config = dict(
    horizontal_flip=True,
    norm='layernorm_no_bias',
    activation='gelu',
    qk_norm=False,
    inner_norm=False,
    label_smoothing=0.1,
    loss='cross_entropy',
    residual_init='zero_last',
    epochs=10.7,
    lr_schedule='cosine',
    final_lr_fraction=0.05,
    warmup_steps=3260,
    adamw_weight_decay_other_params=0.05,
)
Rows from block 7 of a small image classifier, named by matrix and row number. Rows with one number within an expert belong to one neuron, the router's apart. Each number is 128 + 32 x the weight over its row's rms, rounded and kept within 0 to 255. All counts start at 0. Numbers have three digits each. After the name is the row's rms in percent of the matrix's.
Before each expert's rows are labels from the 100 images, of 14976, where the router gives the expert most weight on average: "patch colour" is the nearest of a few named colours to the mean colour under the peak. Only what is clearly more common there than usual is listed. The data: photos of arthropod specimens (BIOSCAN-5M). In brackets: how many of the 100.
# router: router (model.blocks.7.mlp.router.weight, 4x320, trained with AdamW), inputs 128-191
# up: expert up (model.blocks.7.mlp.up, 4x160x320), inputs 128-191
# down: expert down (model.blocks.7.mlp.down, 4x320x160, transposed), outputs 128-191

# expert 2
patch colour: grey (55)
router.2 105:125116112155102151145172135201154110197190102156086068112126086119091142131081145142105135120145144088123130099136152155210114123132112118087117109158112110099125119105134095112163138122145086
up.4 099:101158155108093122136185076107151108177164122175148118101115169080116130183115097136101168132111133098121175147165135131188106108119146098182140110125099104137172122095200186166182101127131117
down.4 106:096114048206113162103193140156110057120139128135122087118141096115144155096087136126170160078080128115118223162081104164112129104091059081100139200145085153129147126165154095143087123113153144
up.5 095:141134062093121184173156088078087166086131090118110107145083123142167097073118148175166063147079096145087076135097103161098121165127143126128144116193124166164112079143071116118112130093112170
down.5 090:121099169139159111146156131172130135156127145136085142082134065114072156140117125126126113112130135133139125147122181010176148152098134117133105131107096150146135168111148130135171112100156163
up.6 103:079102146089137108040105110136188197119131160079086159193158139140108168191076146101143136153173147104120141078193114076104171074154168079099114131120062141142113144124138142152143094160182146
down.6 103:135097126166132195132112114138130118159079168116167089150120078146109156110151110111084099113099066112107120160141125135140143092154153126183097160164138146148146097122044132137129141114137140
up.7 085:106126084180163107140087164138109140116101157115151104102135151105113130130170150123133059093112139170187185092093159166103158141101164119123116139134119109167106098096165114168080106077078136
down.7 085:129131117177096102088149131179145061131116100176075161086095137112097140118112131180109170171162101151131106123114161142121100122137141134145140135144142149150133084167164094132098151030124144
up.8 099:140139105091154134124110159125085113131114104135125123109114170179083136092065083091139122165138099088161142119065111135163110119097114128128111118077137153185127127069092152184155132112196102
down.8 104:131177124144141129108127133141143154078098157170098084124128150128097161137117176156137121156138148188088095099111080108151185119157091115134117150102128097085129214166189146094086168134167159
up.9 095:095094125113095145120116149168128114096082108167185119139096153175127125205135108115097103208117117111173101111169149137077156144154090183095167079100120157139110083124090089091156123126121176
down.9 100:132096108113080123170119164106196118153149083113129125187069065090097115176122100129142090133125121171105155101175090120140111069131145071133095171127182121136113089108179119193142113115123115
up.10 093:145156101151125109176066160106132112136061131168091095145091131109173180086163109119074105179128141140145137079120104167126090085127095175165096127118112122077126155124116086215146152148162098
down.10 096:168123135148152122086135125136186103116160166068134085109148132130144134113076097147164180111120068108157082109130148118120152056114129147159129151098137057115151091189110164100198137135105149
up.11 090:093120128114107163143136117092133118108138135138126093151201115131133163139117096142159079084133169107108095166129152062095098138185126146094110056100118122143084141158119049150122100125194120
down.11 093:115184081158107120085125092090118123141082131183108139131091091121106066111150071047147153113143120083119129128146169128086060132020128139090152145101108098143103124143109138110130133184126157
up.12 113:105105125139093106141130138130121094120107151098106212105169132139163082088076148112145138142106109122111088137141138104114098141113149165098094054181156113135134094120081126130171189165129131
down.12 111:129119128089145055104145176123175117154157164121162151108147098111099130134157075133119135091168111128162138126142157083143164155199162104163181154173152129129062109122181121128189097175119140
up.13 100:154079103100121073120173153189137127107204086138144092159130123080143089109143133115130175109162018056116077101176144134112148171190127109114117114082132095132145135126100143139127180159098149
down.13 091:046143130121087180088099116081102146111107086114155200108142118183162077129107146135154149163130069160177097156179165128148109116087157212106072092148120127076155182139126163135202096157150162
up.14 091:136095092109091130110059119071154143127089117132163149125106180082119075136123142103190157197142115134136146104124168145091156150143096145135108106155128125126191027105123137138116108114099079
down.14 100:118114140126137183082103126131168134114144101118106162134152059151119122111118082100138097090148169104048089138115093125158155132200154076138158124156159148124108096138134097210186125157082140
up.15 103:119093105122152190087127136137056139188111131119164146130058128164157096141174122144096169161137093078055157138092189141129115138135060114087137109095169114061141154148144112160183129172102122
down.15 103:142172147114150122123112182105105138108112104118078127195165147120125068196117119075130093093167183116097079120113128174130132167168125082113141150119124129092121100117113090098099135084163155
up.16 091:143195149097120096124081109115144161113116155137178086116107134147151083129149121155118136129128088066048165096137149103126110112131149152109127128153130136124077160109134159150142121099089093
down.16 096:124115130079103131096201090075157089120113159115046152120118151164163115124133130149107132141154059132084100128164153143104131129181155118135164173072216142148175127197122106154124185139149160
up.17 097:085126097113092171128180093127110091148149097087095086072057119042105108083089110165119127151072116108084157124124154160145148153135095155121093131152112125084136128161147121099189147054128158
down.17 099:135096090131094113112115147192166160109092135129126150154146118177118152107128089112074150095129142143135136138111090045162086143135159137120116094090105138140115075124114148100086112127099124
up.18 106:130180150141141165123118097117130164159118136123142184168110122116156149128154168163136109164153120104120108151119149141145124171084113088130155111093174117122142101106134188150126140120090108
down.18 108:168117141130135129117182150149108160120148130174114106130173143103104126128134136147124117105163150093052141121129100185087116117146126142129060091146157119153159109184135089172192112135198185
up.19 098:151138081117144120137160084175120201095171186141130111109157141159115103089138134154106117126078132109141144094155117120119118172123113126083107105065160173121140131167133110106155101113117101
down.19 098:142156156109094111121128140115157102096113107154081155173098115118077104125143133174170146136112160077168126180062141212073180145080083162111173127140168174151119183138085102161103122066080149
up.20 096:112100129132149099172132083105167131136155136118125150128059149131152151065075131095087086127127145198122166084113127132122190141154147162162075124170108123137111111126146124059125108133114179
down.20 103:146167168175157099138134100131091128155085188102139054067137110134138172175129170097142094109214127096130095105142149096152139115186153148105088117127162107136140125105120147145142139097112116
up.21 114:083134126116094134118151118151109186098151100109127189147155146147150113156136134243117232126099144122097086046134102143101126158151143112164149100147112117124188121113106108147194065198094142
down.21 108:186146127102114140135117141130081134141092161145091128127126153148138128148136100095159149153157051084093144165130146126133107167096113150147141133095163178105090164127077158163162080088095203
up.22 096:148142157138126173162144117131150133105107184101142182142168092104134100029135120176147149164133086143145143118128127088169151197147138094101163119122186206152129173138123170113084058155091156
down.22 101:187094123061145040140145131121129151139102101090090118116133159178133133192109159148109110105141195128155096186170084141172157124144108081160152053067136160105088124152083175181120178157089135
up.23 120:126153120139148114123117137179128120141137146139171061141109122103126176096131170105068096116120132144050106064073113125153150146098118119185105123155106162118111090118093142110079072128154120
down.23 111:108192122171088146150132185095170142131123161129094176093149164134123106138206179115134146166083174125140063125130149112121116135112176146111107124137152121178151190161130127183129134081130093
up.24 115:123129135111144149106083090081120147110171089099170141114157150163124092096116110203162179099136147157167127054139132131139148162156172152123104071149113157109106116136123117092137126096115182
down.24 107:166111123081123113036091117130146149132171131138139186162154117105082142151105123138141148110102119130090141116152211108112110085168115117112139121152143125124193082135161163111143174097042135
up.25 105:115135163144167105195151099068077108117129160134118128146189133123145109187114146201141113139149153165181077116127165139134149142121168097138111115116130107128165111164118108176165108129090103
down.25 102:145157126089150169136187104121165156086168155133079143135125128101106168128159109048158144105173194061193137189151131105164072110120121145106074115147132096121146137123096136098128183126126097
up.26 079:086092147156111170175146165102159139120143179109070174160142102135068127125115137186129178157198106172145120196161039139107150168153127128110121088113133121134154133156128098184152143163123105
down.26 088:153144126156117208139181088121209135096106148119124082115122118120128190133140130163078134142139157133050116095073109110137151180052118115119141110085136178142128164165164127098100194098101137
up.27 107:160152102126100113099119140141180143116067168151131151135164136117151132174131167164158101179157094119113159125135168108162151111137181172147114100099085134156130184105110161115103103113108129
down.27 111:137137085127129152120171211112150103150111137151135136170076122103085119141152086137119151179131107111152133133163130148162072122135099100088098144137139136117098176214143164191086121149116090
up.28 106:133138141072105169160116117132105067128099111081079121098121141105153128166207139132115159050153106138089108100111140114151133070079161124182112159135201169100088109115096082099166173121114152
down.28 102:107163158095158076132135117151111138166134146108154164153039164106138166121165130126109119119155178100161144092171131136094149146107092160112145144125072088087130120074126149115155157092145132
up.29 121:128090160125116152170137147086105135092213128098196150186115125163105125128101090214107092118104169070082065060125080067130105114100135108224134155158200141093159074097174126121167150119105159
down.29 117:094138132159202125100083129140161148170046145085098090093119174156128115129152169110090172130147141122151139089098095111109146126082166112152138141112151091144133132077152138149180155116166115
up.30 107:141115095168155132133137124121098065145121072170153108183136172113172086088166140109071081078092140162093168114097165176186097169185127098141095172104137179159116148153149139112121160160155140
down.30 104:090120141103069102167095097179094130182172163092202125075059123118124116139144140200116068178122102089109141187149152110148142127163159175094151109115130121101131125127137038115077135056115181
up.31 101:137121214072136088069108108119109130098158092103065119155144107146123143110110130077131070104180105128123142152164138118122147070089078088137105123116156099124137125095105090081095107142154136
down.31 102:101159094117119091150180160107111171112095138108173100141167113131137165092153129112182122137122121086139128167192139061120106107145173180113121158173136074171121149160127113109140144103165156
up.32 101:149160042157075164121099119188156156156115120210138189088106080120157095196093075139122154113178080085073136094111092098107088067110164168132166108147168130109187137156117173152132145077157106
down.32 102:117108132068168103095125107185079088078087153100029063146186150095117126086132182119104154163149190206156127178135098142172123134164077107126064170096107146107137116137133121151102132147143116
up.33 096:111144121117090137059114149162127151100092154127144153144131133060084117162111181136129105172113141135118141128123105113142100141076134109115097190117143153150103129128126149097108149133153113
down.33 101:092084116122128136138139183197115113122122107168211086161188136115118099120142126181096113093168113100117100104085171185146086091141074197163156052141127064104115145135103139180098123116097138
up.34 101:094127135094122173155130120119124143129196168195097089069124172122146166119115090111140092136136132167134133137064089083182112157134110110130118128107103188120143083148113144156120168068084079
down.34 091:119119157184127122100072176103149089095132151098120156146105135095167143102076132089114153140108172065113135136143161165138133094102111128159128068141148122087063088096113151092143128111171206

# expert 0
patch colour: brown (85)
router.0 087:174162079051153094085109096040108086118114127077137126183108126153089118169125094122222140080132190119090088108109106113061116073146134175061128178158124090159077096113144164190152108052165174
up.4 095:133134153138083086147113084104151130136102093176077185140140171075070105111077132113098136066093146150106109092077053104123108094163120144138141085105086179159133125129143159105051144097101078
down.4 095:062079154082132101103121161154159108120138137105182067144133130098121090137099146145132074140107071090131145103095120076131114084125094078142137176121149122085073121144096111121107070126127090
up.5 100:113101110158138103100121143150153118148098110129131076099101147114162066129083136149074129160133133183074153128153113171148139168132133106121114077140190144158094158164128163097094105092046169
down.5 103:133130152116113117112172189118107108180173140104104099083079127127134189093145167112101125155103124064140125165131104149128148170178149127144156104128136121120120184100130139082179141150122106
up.6 108:156081139122125095100117174208092118125128086174173116123105150076178124163087108108157136097089076097067148153091127128138124149159197168148133122159081120125182137115159145097144106171153075
down.6 095:162095101134138137205057122037107134165133132138074174153159138091139121129151116189129077153135101120154101048127141106131127148178164121184095111121137141093137105144122109185114094097145142
up.7 094:145074087147199145109116216175135115185100123125120150114097125134091066084169112153107145139128140111133159108174077091169110098120127105119094138156167153132098079086124101154144161142115182
down.7 093:147116142099138106204077072116103150119137115103177129181076112123169120184149149125134064128098105083178128155070157077112152144119123137178171146130135121139077149111104121073138053098101136
up.8 090:119172151188167116137073093170096161185194109129141111090172110179066112096120191124114144225116141143118160116114145135150160105116142099168152141092089102086099102114158177128137115132158121
down.8 100:116149196155086059146122178117153111081188129098124142144084158150133197149164146086098042055140197120143132135123165129136114135120149131145133167064127125165165143098143124093114134138083227
up.9 094:150162104114142206097146158168118129113133144136129117099140179041129077155127083164174128129128126118114156095120048128127170124113133087173143129095142117133133082103137155134087172109103085
down.9 091:143156077138102104102114138131066121135120104070184173131143127136170147148159144117059087111139190088153105126136153113159038142153123129112161118059114156090091165071163117182162149105121150
up.10 113:156110142137151143192063143093110119081100152108221057128127147101084056093139113134132129109164102129129156080103121149084086118159181122138121112129148147184122148148182127088071132185175104
down.10 104:188099069107089123138135097147136205136147183097136165149147170097176199109112120128176140189162131088144102153141185148053175133142117080027115153124061105106190186149125095153075132099099101
up.11 096:093096147106077120091112120103136114182153116142184082156082148150108147126070110146152153141110090180091153144071068179138111152133120150024152152159124150128156061169137148103131121137101142
down.11 098:145109108202225134152137116125119127161121077133082093066137158056121139103136067195131147099162116177140101120105102095156159132140178147156082041169120124102147141139136126146135109082102150
up.12 098:125091170148112174188090125103149108154146106179154164095136062153113140137141102122139164115127101090120171180122150198193112159120140136149167157105165124115058086144172159121080161124098116
down.12 103:138127094163086120146156124069136084063087132161138109142095129195164105131127110155132112097104105110124160172153179208111052071168140153057154138150119195115068095086132092106085161141110138
up.13 098:139194092117081151173180112112146133136138125139099114079146136090124112178070151127108154173162101150056126126141152113082170125113124075168162095067129098155131152091129107078125156135136066
down.13 097:109137145142125110120158143106149089069102120134139107166143179154033114080161106134078146088115116162152123131168029198174117110132163131163139146145086146138119179176103168146122159157166138
up.14 100:151142177142091163114091155175157150078124184111146129115078126134142085099129063123121115155122109075120109196174113149056149163164083110088095114143150069037093083132123074135193063075118108
down.14 093:115133099094120115133125084063097084135098113079127181119121094109113136145123142158143151140089119139107138149119159150162082068124126134130175139086117195161124150148114123081094182138125126
up.15 112:094134107160110174127167114175132136085124180132110125119070111123100150116130171130128121166182100170058132148126118186103118125146101082180139141145182111119162132140144084126149065126074141
down.15 121:128193097147138106148070100100157104110105094166092088164169180131125136132127126169176103097149095098153151180072133109175074156168108131141166108117091075096161148109090142151138072158132128
up.16 098:130122182100101149135125114147145163145132076096111106149183093129178174187098163135079113129149057135143131183112132185114137123097118086068175160096157182115113128153118124129085102162034141
down.16 092:113103104161111116135077120123148082128132141143139174155115167097124125102108106154094137088133128147138092139199163143200169163175140163130186168138076059104106122105112091116209104158197105
up.17 091:148131160140182086100122163134111118123104124116102139143027118118176128127151121134112124208115114134143055103134141121104131168127180121138189077077134129108158136132168198095123082100128081
down.17 097:146113132142115128189116111146186100129125146150149150082096142114087164125140127106106134142192179124212115110144093104104135149128121169163109158183130050122100142124111094105111142005136175
up.18 107:099127173150125113118127084157076139126068141159098148136094066093097136134160142182071127161115125139126126078120136123121149132094115133117157185205105166144134149101138108137152069112154174
down.18 097:170165044101159100162118110103120147168071139127167162167173118119121190127088129122093102167127185142113137090161164104205117127128110120153131147124127124122094124114149161077098075166128139
up.19 105:140149145164166125069101144106108093125133160118151157118112143138143170085151116140078127097088102112109157085154104138138154132108124128149100113101081105154129107085100215105176120122086114
down.19 092:053154197150075129094140105149086138117104164121136070206118094125109147106073125124125103136116159114138128154131173095189185065059086145134156164187118132122081106148141044131161092113118083
up.20 091:056096154110175183114150126112110155141171148175201174023166132105094138099105217150121089115133112184139176120107098129110207064162133104169154100123087140107168099124144180118134121181050143
down.20 089:155132127186135133145165101105109128059121120116092127153125124127118105161140129163110163159125185152046085068143075138149149126119131175078108136124111161157125113097086142116125141117103111
up.21 092:133150078116133116165145096117155185100107087129125107129141077089124110140167136100100158142093061188130148058153146102154123132174118132122175147183063122123161107134122152096148115197135081
down.21 100:100180187119094122142113084117157139184157074093143077129106186119067184150113140120145109129146153123050139104120203103130158182156120120157166145156179155114144082141096125150102146110165133
up.22 109:143146118201195150055157149136054127125122163104117114088206073144126147173086164124132113083117083085181120074152087159108139144118116122118132183138077127097118165107125170108111103111110132
down.22 101:093148115104173148178166139166126102173125117119167142072122156167128171134114149119099087130108172122082148177126209085093164094109108165127170109150204183113157184087134136143104156113128118
up.23 083:101121150137190194167153122173134173142120100115106137126051127142153113076088156142124147092114083122048102098129091108124153137128067084121176083134185120137079199124109158141129153101105091
down.23 091:152104091085105085097130138086135121118132135187139105168130181150159182143168121096175171184093127216187171157128102100136098126116145176108056169143100125095160166185107079128090138155101115
up.24 091:156110185117161075104133077115063164138127153123121139111132140118152183145118139103159124104162160121108129087156141078136160114142077114082129213134084119139100168135138139179124131071119106
down.24 088:113079099117143151148106140114117139139134125120161135072076090109188142084109109110081126170099106128095170122109127157083151097182118084118192165074157184146115155104130151106147087105165135
up.25 097:142124129184141181118128093114128144072102108154149072142127125112096148130141088144088178119139131090133153067135179145098079177122168080159186096112157101124109122211105176082142131172168117
down.25 093:132199132149134134103061185110098112157125093146151132112097145094134136183152133086184136139124174148156152157136156090144095077102129169181112136106087113088074120101122122126194127106124133
up.26 093:146188127163065125147151146069157082156122127132144116127134145081163121165156146097161132142134051121128181192134025133194084121093138114128111203108097112093142163101140111149112121146050089
down.26 093:112136155153109113156161159140116127137163157108136144143192132113152098132129098153081115131099164168143137028151140133139089113173106121095163160126099174130160152099173137209136127133120168
up.27 098:102115127101105149146133095102099100064133122196153159164102161100074123169048113121128125123174150191180139161154192109113081126119102132173080083131132075131121119069139112108116153136147180
down.27 090:142200125130116122100110129163129095104117104077130147134105110236146109118125083120108166169077128120147112199098132128081149163142120125130164191121094222100105125185130122108148131121164119
up.28 087:119122118185118122109129108136129188118128069104158142124155149146121064118161146132207187114193090182135090123082151146123139087123104118114106135176113066145157156128111155070118108122147156
down.28 090:091143076089149195139159165121133078160083129124087145168158147082120125171095147110129065126127155130166104093131156146154126154112131091129119094129075164129122137147106093186075177115157082
up.29 110:158160110104078125157143122125129092098145190131116122143136100123173217132084130132179091156132122188141102116137158100111162079124111167047156221103127155131133124095127113120115128119158058
down.29 125:096129080115126122134189148154133118138124188118164119106078158064162142091171131065093096126154110091115123078144121125111114097170110173142145146120101140171120129129135151171134089062113130
up.30 101:189154135141163146127128113099155154151166097130147103147132073148096137137131191165115086156151144092101076093132144146131111105087144192216117105099159056111135134134148151091121096167121161
down.30 108:104144095149136065142099196118136143087109161156123136123111131097152112113147088162088120091149147177122122150064129147088162142150138105076078141058112169119173139146153147172133143146068140
up.31 103:147138133211167080170107116139132139093109086153101072072120148141153127134129117110139196137131124122075130157108117118174100097123165175082116115118133140092153158174097085126145146161076141
down.31 091:130108162091161142107124129106086141132143175126190137084145138128082138156108098137157125138115126090089122118168109166140137161131120099131175159111131129167151178156150177113118165115122107
up.32 100:082115097162085179086159200172126128108127115156131123126176198075125192106129171186137093156097081180157194183136106129074169105131139170129142123155083157095198140213094136111102118078109145
down.32 100:137137173147147165128113089144040159117169134102103141126145142122122098102146079151154106073157169140148169142134139167116099198085134138086111167122140121130075082126139095141125152089118110
up.33 099:162131121158152147131140079135131101124104142130156062166158131088141128100123159090147099155143145045122173081107142133114092117169137162104122113110085144142108124087132077084137127112083113
down.33 103:104106127130120134078093101124079099159096194108139124142113158138152071129069114111146115133173138097089183132091078131160108135131139141086176170157122072099151119147141142106132121186203054
up.34 109:103167150215156172147148094102122183181079124121107143121171146140176154146139145133206082149154118135107129183096138131132112116138169120145062107111107158162118118134165087124096101080105140
down.34 096:119135108098117119068128176168108081118143176163126133168153129079126060100109087133102105142143132106156157106148144124157155099217152155172139099133080124159134086159133151154089140166171146

# expert 3
patch colour: white (69)
router.3 103:148089181155078190155128097118126146107136118147137106121110143070182164153138136122101081135190129124113139182105110057090130185143134154140066083103143127077097140108105127124162131105108124
up.4 106:131116154122111112088040134096154125128088094120176146126117115197040169098116114136094189167122114111135160144152169109107189117134135090137091133141094135164163163102099120094129120098152172
down.4 099:105196105121106125123082122179103117162137107139116196103170102139109142084118096075075180167104162103155100168121104181147101071143159111073086132115115106108131119129109142116172111157147149
up.5 102:127142103147121159139120130159114141115144106158120150126123132160098135141090132150128119199087173180141122151122170123185140122128123084129136062103076105166185212136099132138138101125107152
down.5 098:078111157133165094086135157119131114073113119093084149065161107087137104149133160120144140079122180171112133167115103091175130137151119105116114129147084129154093123114114139064125126109125098
up.6 125:204161111176076145139090165123095111165135102145116105127110154173075145142075108111144123164102149146122162103133051107095114198100199125125103101113091117115149177094074166102161195130089103
down.6 111:136094107172118107127154131096118142134105178164079086118109103136080116093122126146149093160179121073155142161132174163104143114102110092107142185081111146152142060041108142135100121156120100
up.7 099:101119071161137172103178139103083140171173118130105109100126132107145148089163088104153105108178121097174099068130169113088149086155129101102149137194167152142121108133145063117110064072154184
down.7 105:148161137133134111193159160194071149138125131176170124094156049096186159088132123082118161126131170140178119089105146134085135186132153095188113158130152157155137123104145072119121173108109151
up.8 097:106103144121140162153091159125080053148119124142129136177182130106128117091158104143129123106099071125089136150109126132147143158160126111120134140115132099172183171120144125140094126169116098
down.8 084:097141125140179155131083085129172127144144141152116120141122128111172154100107114163071137152159107103185137095152190168152101097130183100191153091169141156100125145175140172111120084103162153
up.9 094:106064188193143143129159126122144115080122087148153109135108146173110112113102138190098156160125153118180063131086117156140115138178118086146150124132158079104149166105102153111129174161088071
down.9 095:171189142085111054234119140129137135124147118107140105102129114085121108160099101118136150134085087127114090162154117157123145156152101112165133108090181119083143086161100122121096117119158130
up.10 083:124136147133176136081086119119112076154098107078098103070064132091116077161128074164113166118173124101094135107100132120104124067172135104081129147169160161137178097087103114086186116174202156
down.10 100:167158133126106109177155122172169137195050143143109164161106090207144124176159073151110127134145107097147160106116132128081174103163063188095144136156154091114130152102087065169100177138089158
up.11 103:110171109138069133084149165104179128137109093119192157143172098080158157114100145122110218132115092125120102174144160168166159094061096124224167113083187116113151150142100130144135108174142168
down.11 085:124139124100199137124142124137105153118141161085061120116186158206154137174133124156105124108190105142114114116092127109097048165136141053146114148126149106131103157158125131091158100113137070
up.12 091:067095144123162157139098158114105068184104111217138118182096096138153092130074131154087060122084122124140191127173114120161211126200145135119079100143138120131107176089139134146142132173085125
down.12 083:138090113137124100095142147133138088093167127092126150106110165136104164139156076121151131116095163121078114083122120124105085113089122116118123107158089199118186193155120144123142105127138157
up.13 099:126103142172148110171086075145027154094126152179135207175096099089137100124155140100120162078164132112095133170116097157138118146171109157145117085166136117151193124136115121120164182127153184
down.13 100:175139075072107155139136182125191131107153130128160117143105164080131154180093166135111110146104189149093109139131122102111098076115097149054169129103133120138105182102154172165080110131045103
up.14 106:146153152126183091124121102076154095041212066174096116112088135158084134112140075070109058110132184151101182221092112132109084119097149110074109133120121136158112133149164095107152109166119091
down.14 102:113176060112062116102146118180196119169072083145096109119084165114101103174156109131125082118148147150113112110186181099126228064028153177123090093165031098139127140134149122180174117117117137
up.15 100:220085124096095113127100108143109072046126141095134101126111142145143105111088143120106133210128113147159144103094122107085069075084080126137122112129111144209137153125108076133115150173150142
down.15 100:079130135089110133112108111210129127160174136137092086124104116150179144176139160109117126088174164060166145100107192104185121129156137098115130168125069101177095080153105068089144165128128146
up.16 084:158118183169148121126118137104138119134114157074117155105116099123166128101146138132162097130065169159149084098137079103112079175130180135161147061148047133103085146146124154129127193156108133
down.16 097:139112071132111160106163119120150141055128162149140176164104126126126144088120148190097041083131127144087105112096134109072136137127169113099095115138176126122130155118144117158141084146103076
up.17 091:129117109143124129110137125172134110120108115157108170091146172120131103114207108081119107148109128214130172143128133125132178105104173136084137196160088125118134173116150128150084152146146123
down.17 094:119198133180114108161093133128109081135153185152148157140110168099124136075143119124075144110164122175145198150128145113075113054131104129141142153076052128121140109136100134125150119121123158
up.18 092:170118116143109115141117179184100088112152144125158153097129129159130142133131156146143157142133129117190140094067127132065144122120132141082108109099078085137098184146156112197168107194147081
down.18 099:152129087031182088167170098135109128164100158177108093113103215129111128192130181101154159163115116112148129095216121115089097114129088099093091153133120147050116157124097109137168149123087086
up.19 102:135077118164133109132137171086128129152070098120165138173166142155103082179180146088176107134128106184185096138132093122138101085077144160122067149146186109134080117107109141127113168098136121
down.19 106:169124083091139153181103128160099119240067102147155148119095134177089111151072132156140169106158179115134142143148138146134165113144158151121100152118144137218156103161085112131149131158175103
up.20 115:074058147111115130122123159105115162100107157115118095157082117107165153117148090123154199082046135097126119114123098131137152130114078144241153183101115141107186106137135072035161098157139126
down.20 108:104138099120156189097171162071072149138157154082131084078147129179125186152095126131125209172147180112132114143133172173160163209124140125152177159179175113127130170116107158130125129178154139
up.21 112:156151099044148209127165115083078119081114133140133202184160129115132152188146146139167144147146096088133079093171184121134199099130112171177135113106168109164128124084149157170101064061136142
down.21 104:118082105088123137124085134112094092156109132097070075117137105077068092176130093135082138098111123157129098123138104119131137158106158086182101144127137142130149070127078085092083099167127096
up.22 107:174110196106129141096122098139093148144111175174149111156124172139103173094145183124143133100192099141127117131117124107085145123170127167093185097162097188117104164155083082147172116135164141
down.22 106:163137118112139145114104105212107134121174131124121102167094190141168156200144155121164165094086153116115126117103075110104061099107066097142148128184080148143096170150193108089162096123055109
up.23 097:103151132105105123098129165080095136119164103153154073108129153126121078169081154114045176113153116101187118138153182111148086137150073137097122048130116105127137113186085140170154140101124143
down.23 094:054129155105085117147118114092200147075136160146156122127130119109193114159127110145133098137146151143164125174096099112080131152114152130193108181107137133150177133048158082142079099131145142
up.24 100:147134093149017166119086147145139196151141166067090148140141139128111178082117145128105101140121130142131138092166158117119124115109126120134090167122073074070125129137109112147192120093166112
down.24 091:129060255133149142136153180160056119143109115075176165090116077167145153173167135171192144132115086126184159146093120065143104183091146088166145112047157135097147143128087128127133182088085104
up.25 098:141163124212090139124090153103206136091155130101115093155125105125162098155121173152122142154128141105141102135117128137146108113121096099090161143052082150151107100122081174071112166180102159
down.25 106:139102105112151190126109054137203124088121133144095103135132153072130102120163127117133096154182078164128120057120104160105114098096138130134068128112166154195103170129102104119106111069111106
up.26 106:156109116153076097118126125143158111124107135152165082156158144173099135100102139118136143114133096096196134087158123119138211104068137131135131104116152133107123126096100129106143136117072111
down.26 105:089099150117113088123157118162105181145185150119159130086068101108120115168126164108127176169093099105075113161118196065106119180077098114195217165114091104117144127160114093150138074129149119
up.27 124:157159089125082119141116093183065109130156144188138153134199156155095092176106124146149153116155105139144106106146077116104141138098120178161126123115099122137132123144184048154145129167163144
down.27 117:129156100132184138118112179146106182165141140165143170115127144169101127162078141122158160142063134143147092139168152131082166137113113104110120171106130148123084147156180091135130143161122077
up.28 115:163148182152089127134091130086124141144131072092155147158099077169129144152089135106119121141095033097142091113150218134162187100134109094172168127119156176141167114172072099232205127152149092
down.28 102:091158130122070147104191081211120174147214099121141120183110140133136150105158078151112166080128161120146180123049169078087097079111121101166167142107126098143108107102131118141160124083117166
up.29 093:102091139178144086126106170094123073146162103117083142105121175154166139085110156162124127109174176103176137110119138101142141107107069114096147069094127097151074162129152107192148153085149143
down.29 097:172190051057155131138115163111090129140147132162101101147102112128167152158094135136186074108138169128068149156132174130108118171127126132077159106160143099165181156099112149105100129143126123
up.30 085:139165155175137087098107165045130174075130142090137091088075091175115123146171142155061151120122143122150124119138112052134136096156138136125093103105111140186105125107188151133123160144133120
down.30 090:123161094163100147115118163174156120125120082137140139098177135117120081124138091117100136097083104095131195065136173108122154173178113122157152181165149174182148167150138140152090148114096146
up.31 087:137129125098105106196178136098177115151088107106166116148104096117171154166164123077162140159140088154077098084202121116119095131097089156116108164122108123132139122146080120089159127137129106
down.31 096:152077108155189145140117175180155194162139121134129173135091179155071096136081131138150129124136125117100145077136144092101123123187170089137174123160061105136136189137088183075190177094036123
up.32 099:090160139145173089114128131162044160170126144136148142171138102138170107133125135104145137109100097113100117119091133133137132087088117106181135048166138116139138168138202176085187107092089120
down.32 103:153106104108188124143166140084137103088163116142152104105172174141154142151120104124143161128154126165084169155074079092101141138030149148085144119196150110154105158114117145173075127124095096
up.33 107:143139140143159131092060138131179178155083116156128131134201152098168132046105126113184139177131151120090138144167120084141116096120159106110140133162122146098120122097159091107109114149178157
down.33 109:180063129189112144128183126105164149148123100140126089132077165051114126174091151093166128112190143112169126171115124146112141127174142171148102166179112170061126129181077094140127134161212167
up.34 101:161111138135107134133123103073108150186117143128150134126134076116151076110165133093073127192169106098123108153150134147150080103126109144138117116067084069160140174128077152176113160066154146
down.34 100:098122172161108166087115177123091107146118122164135102142186135118159167079122149197075097140106148130163056140089155128090172110113106111091148125111091112176122140125141177122124163099150067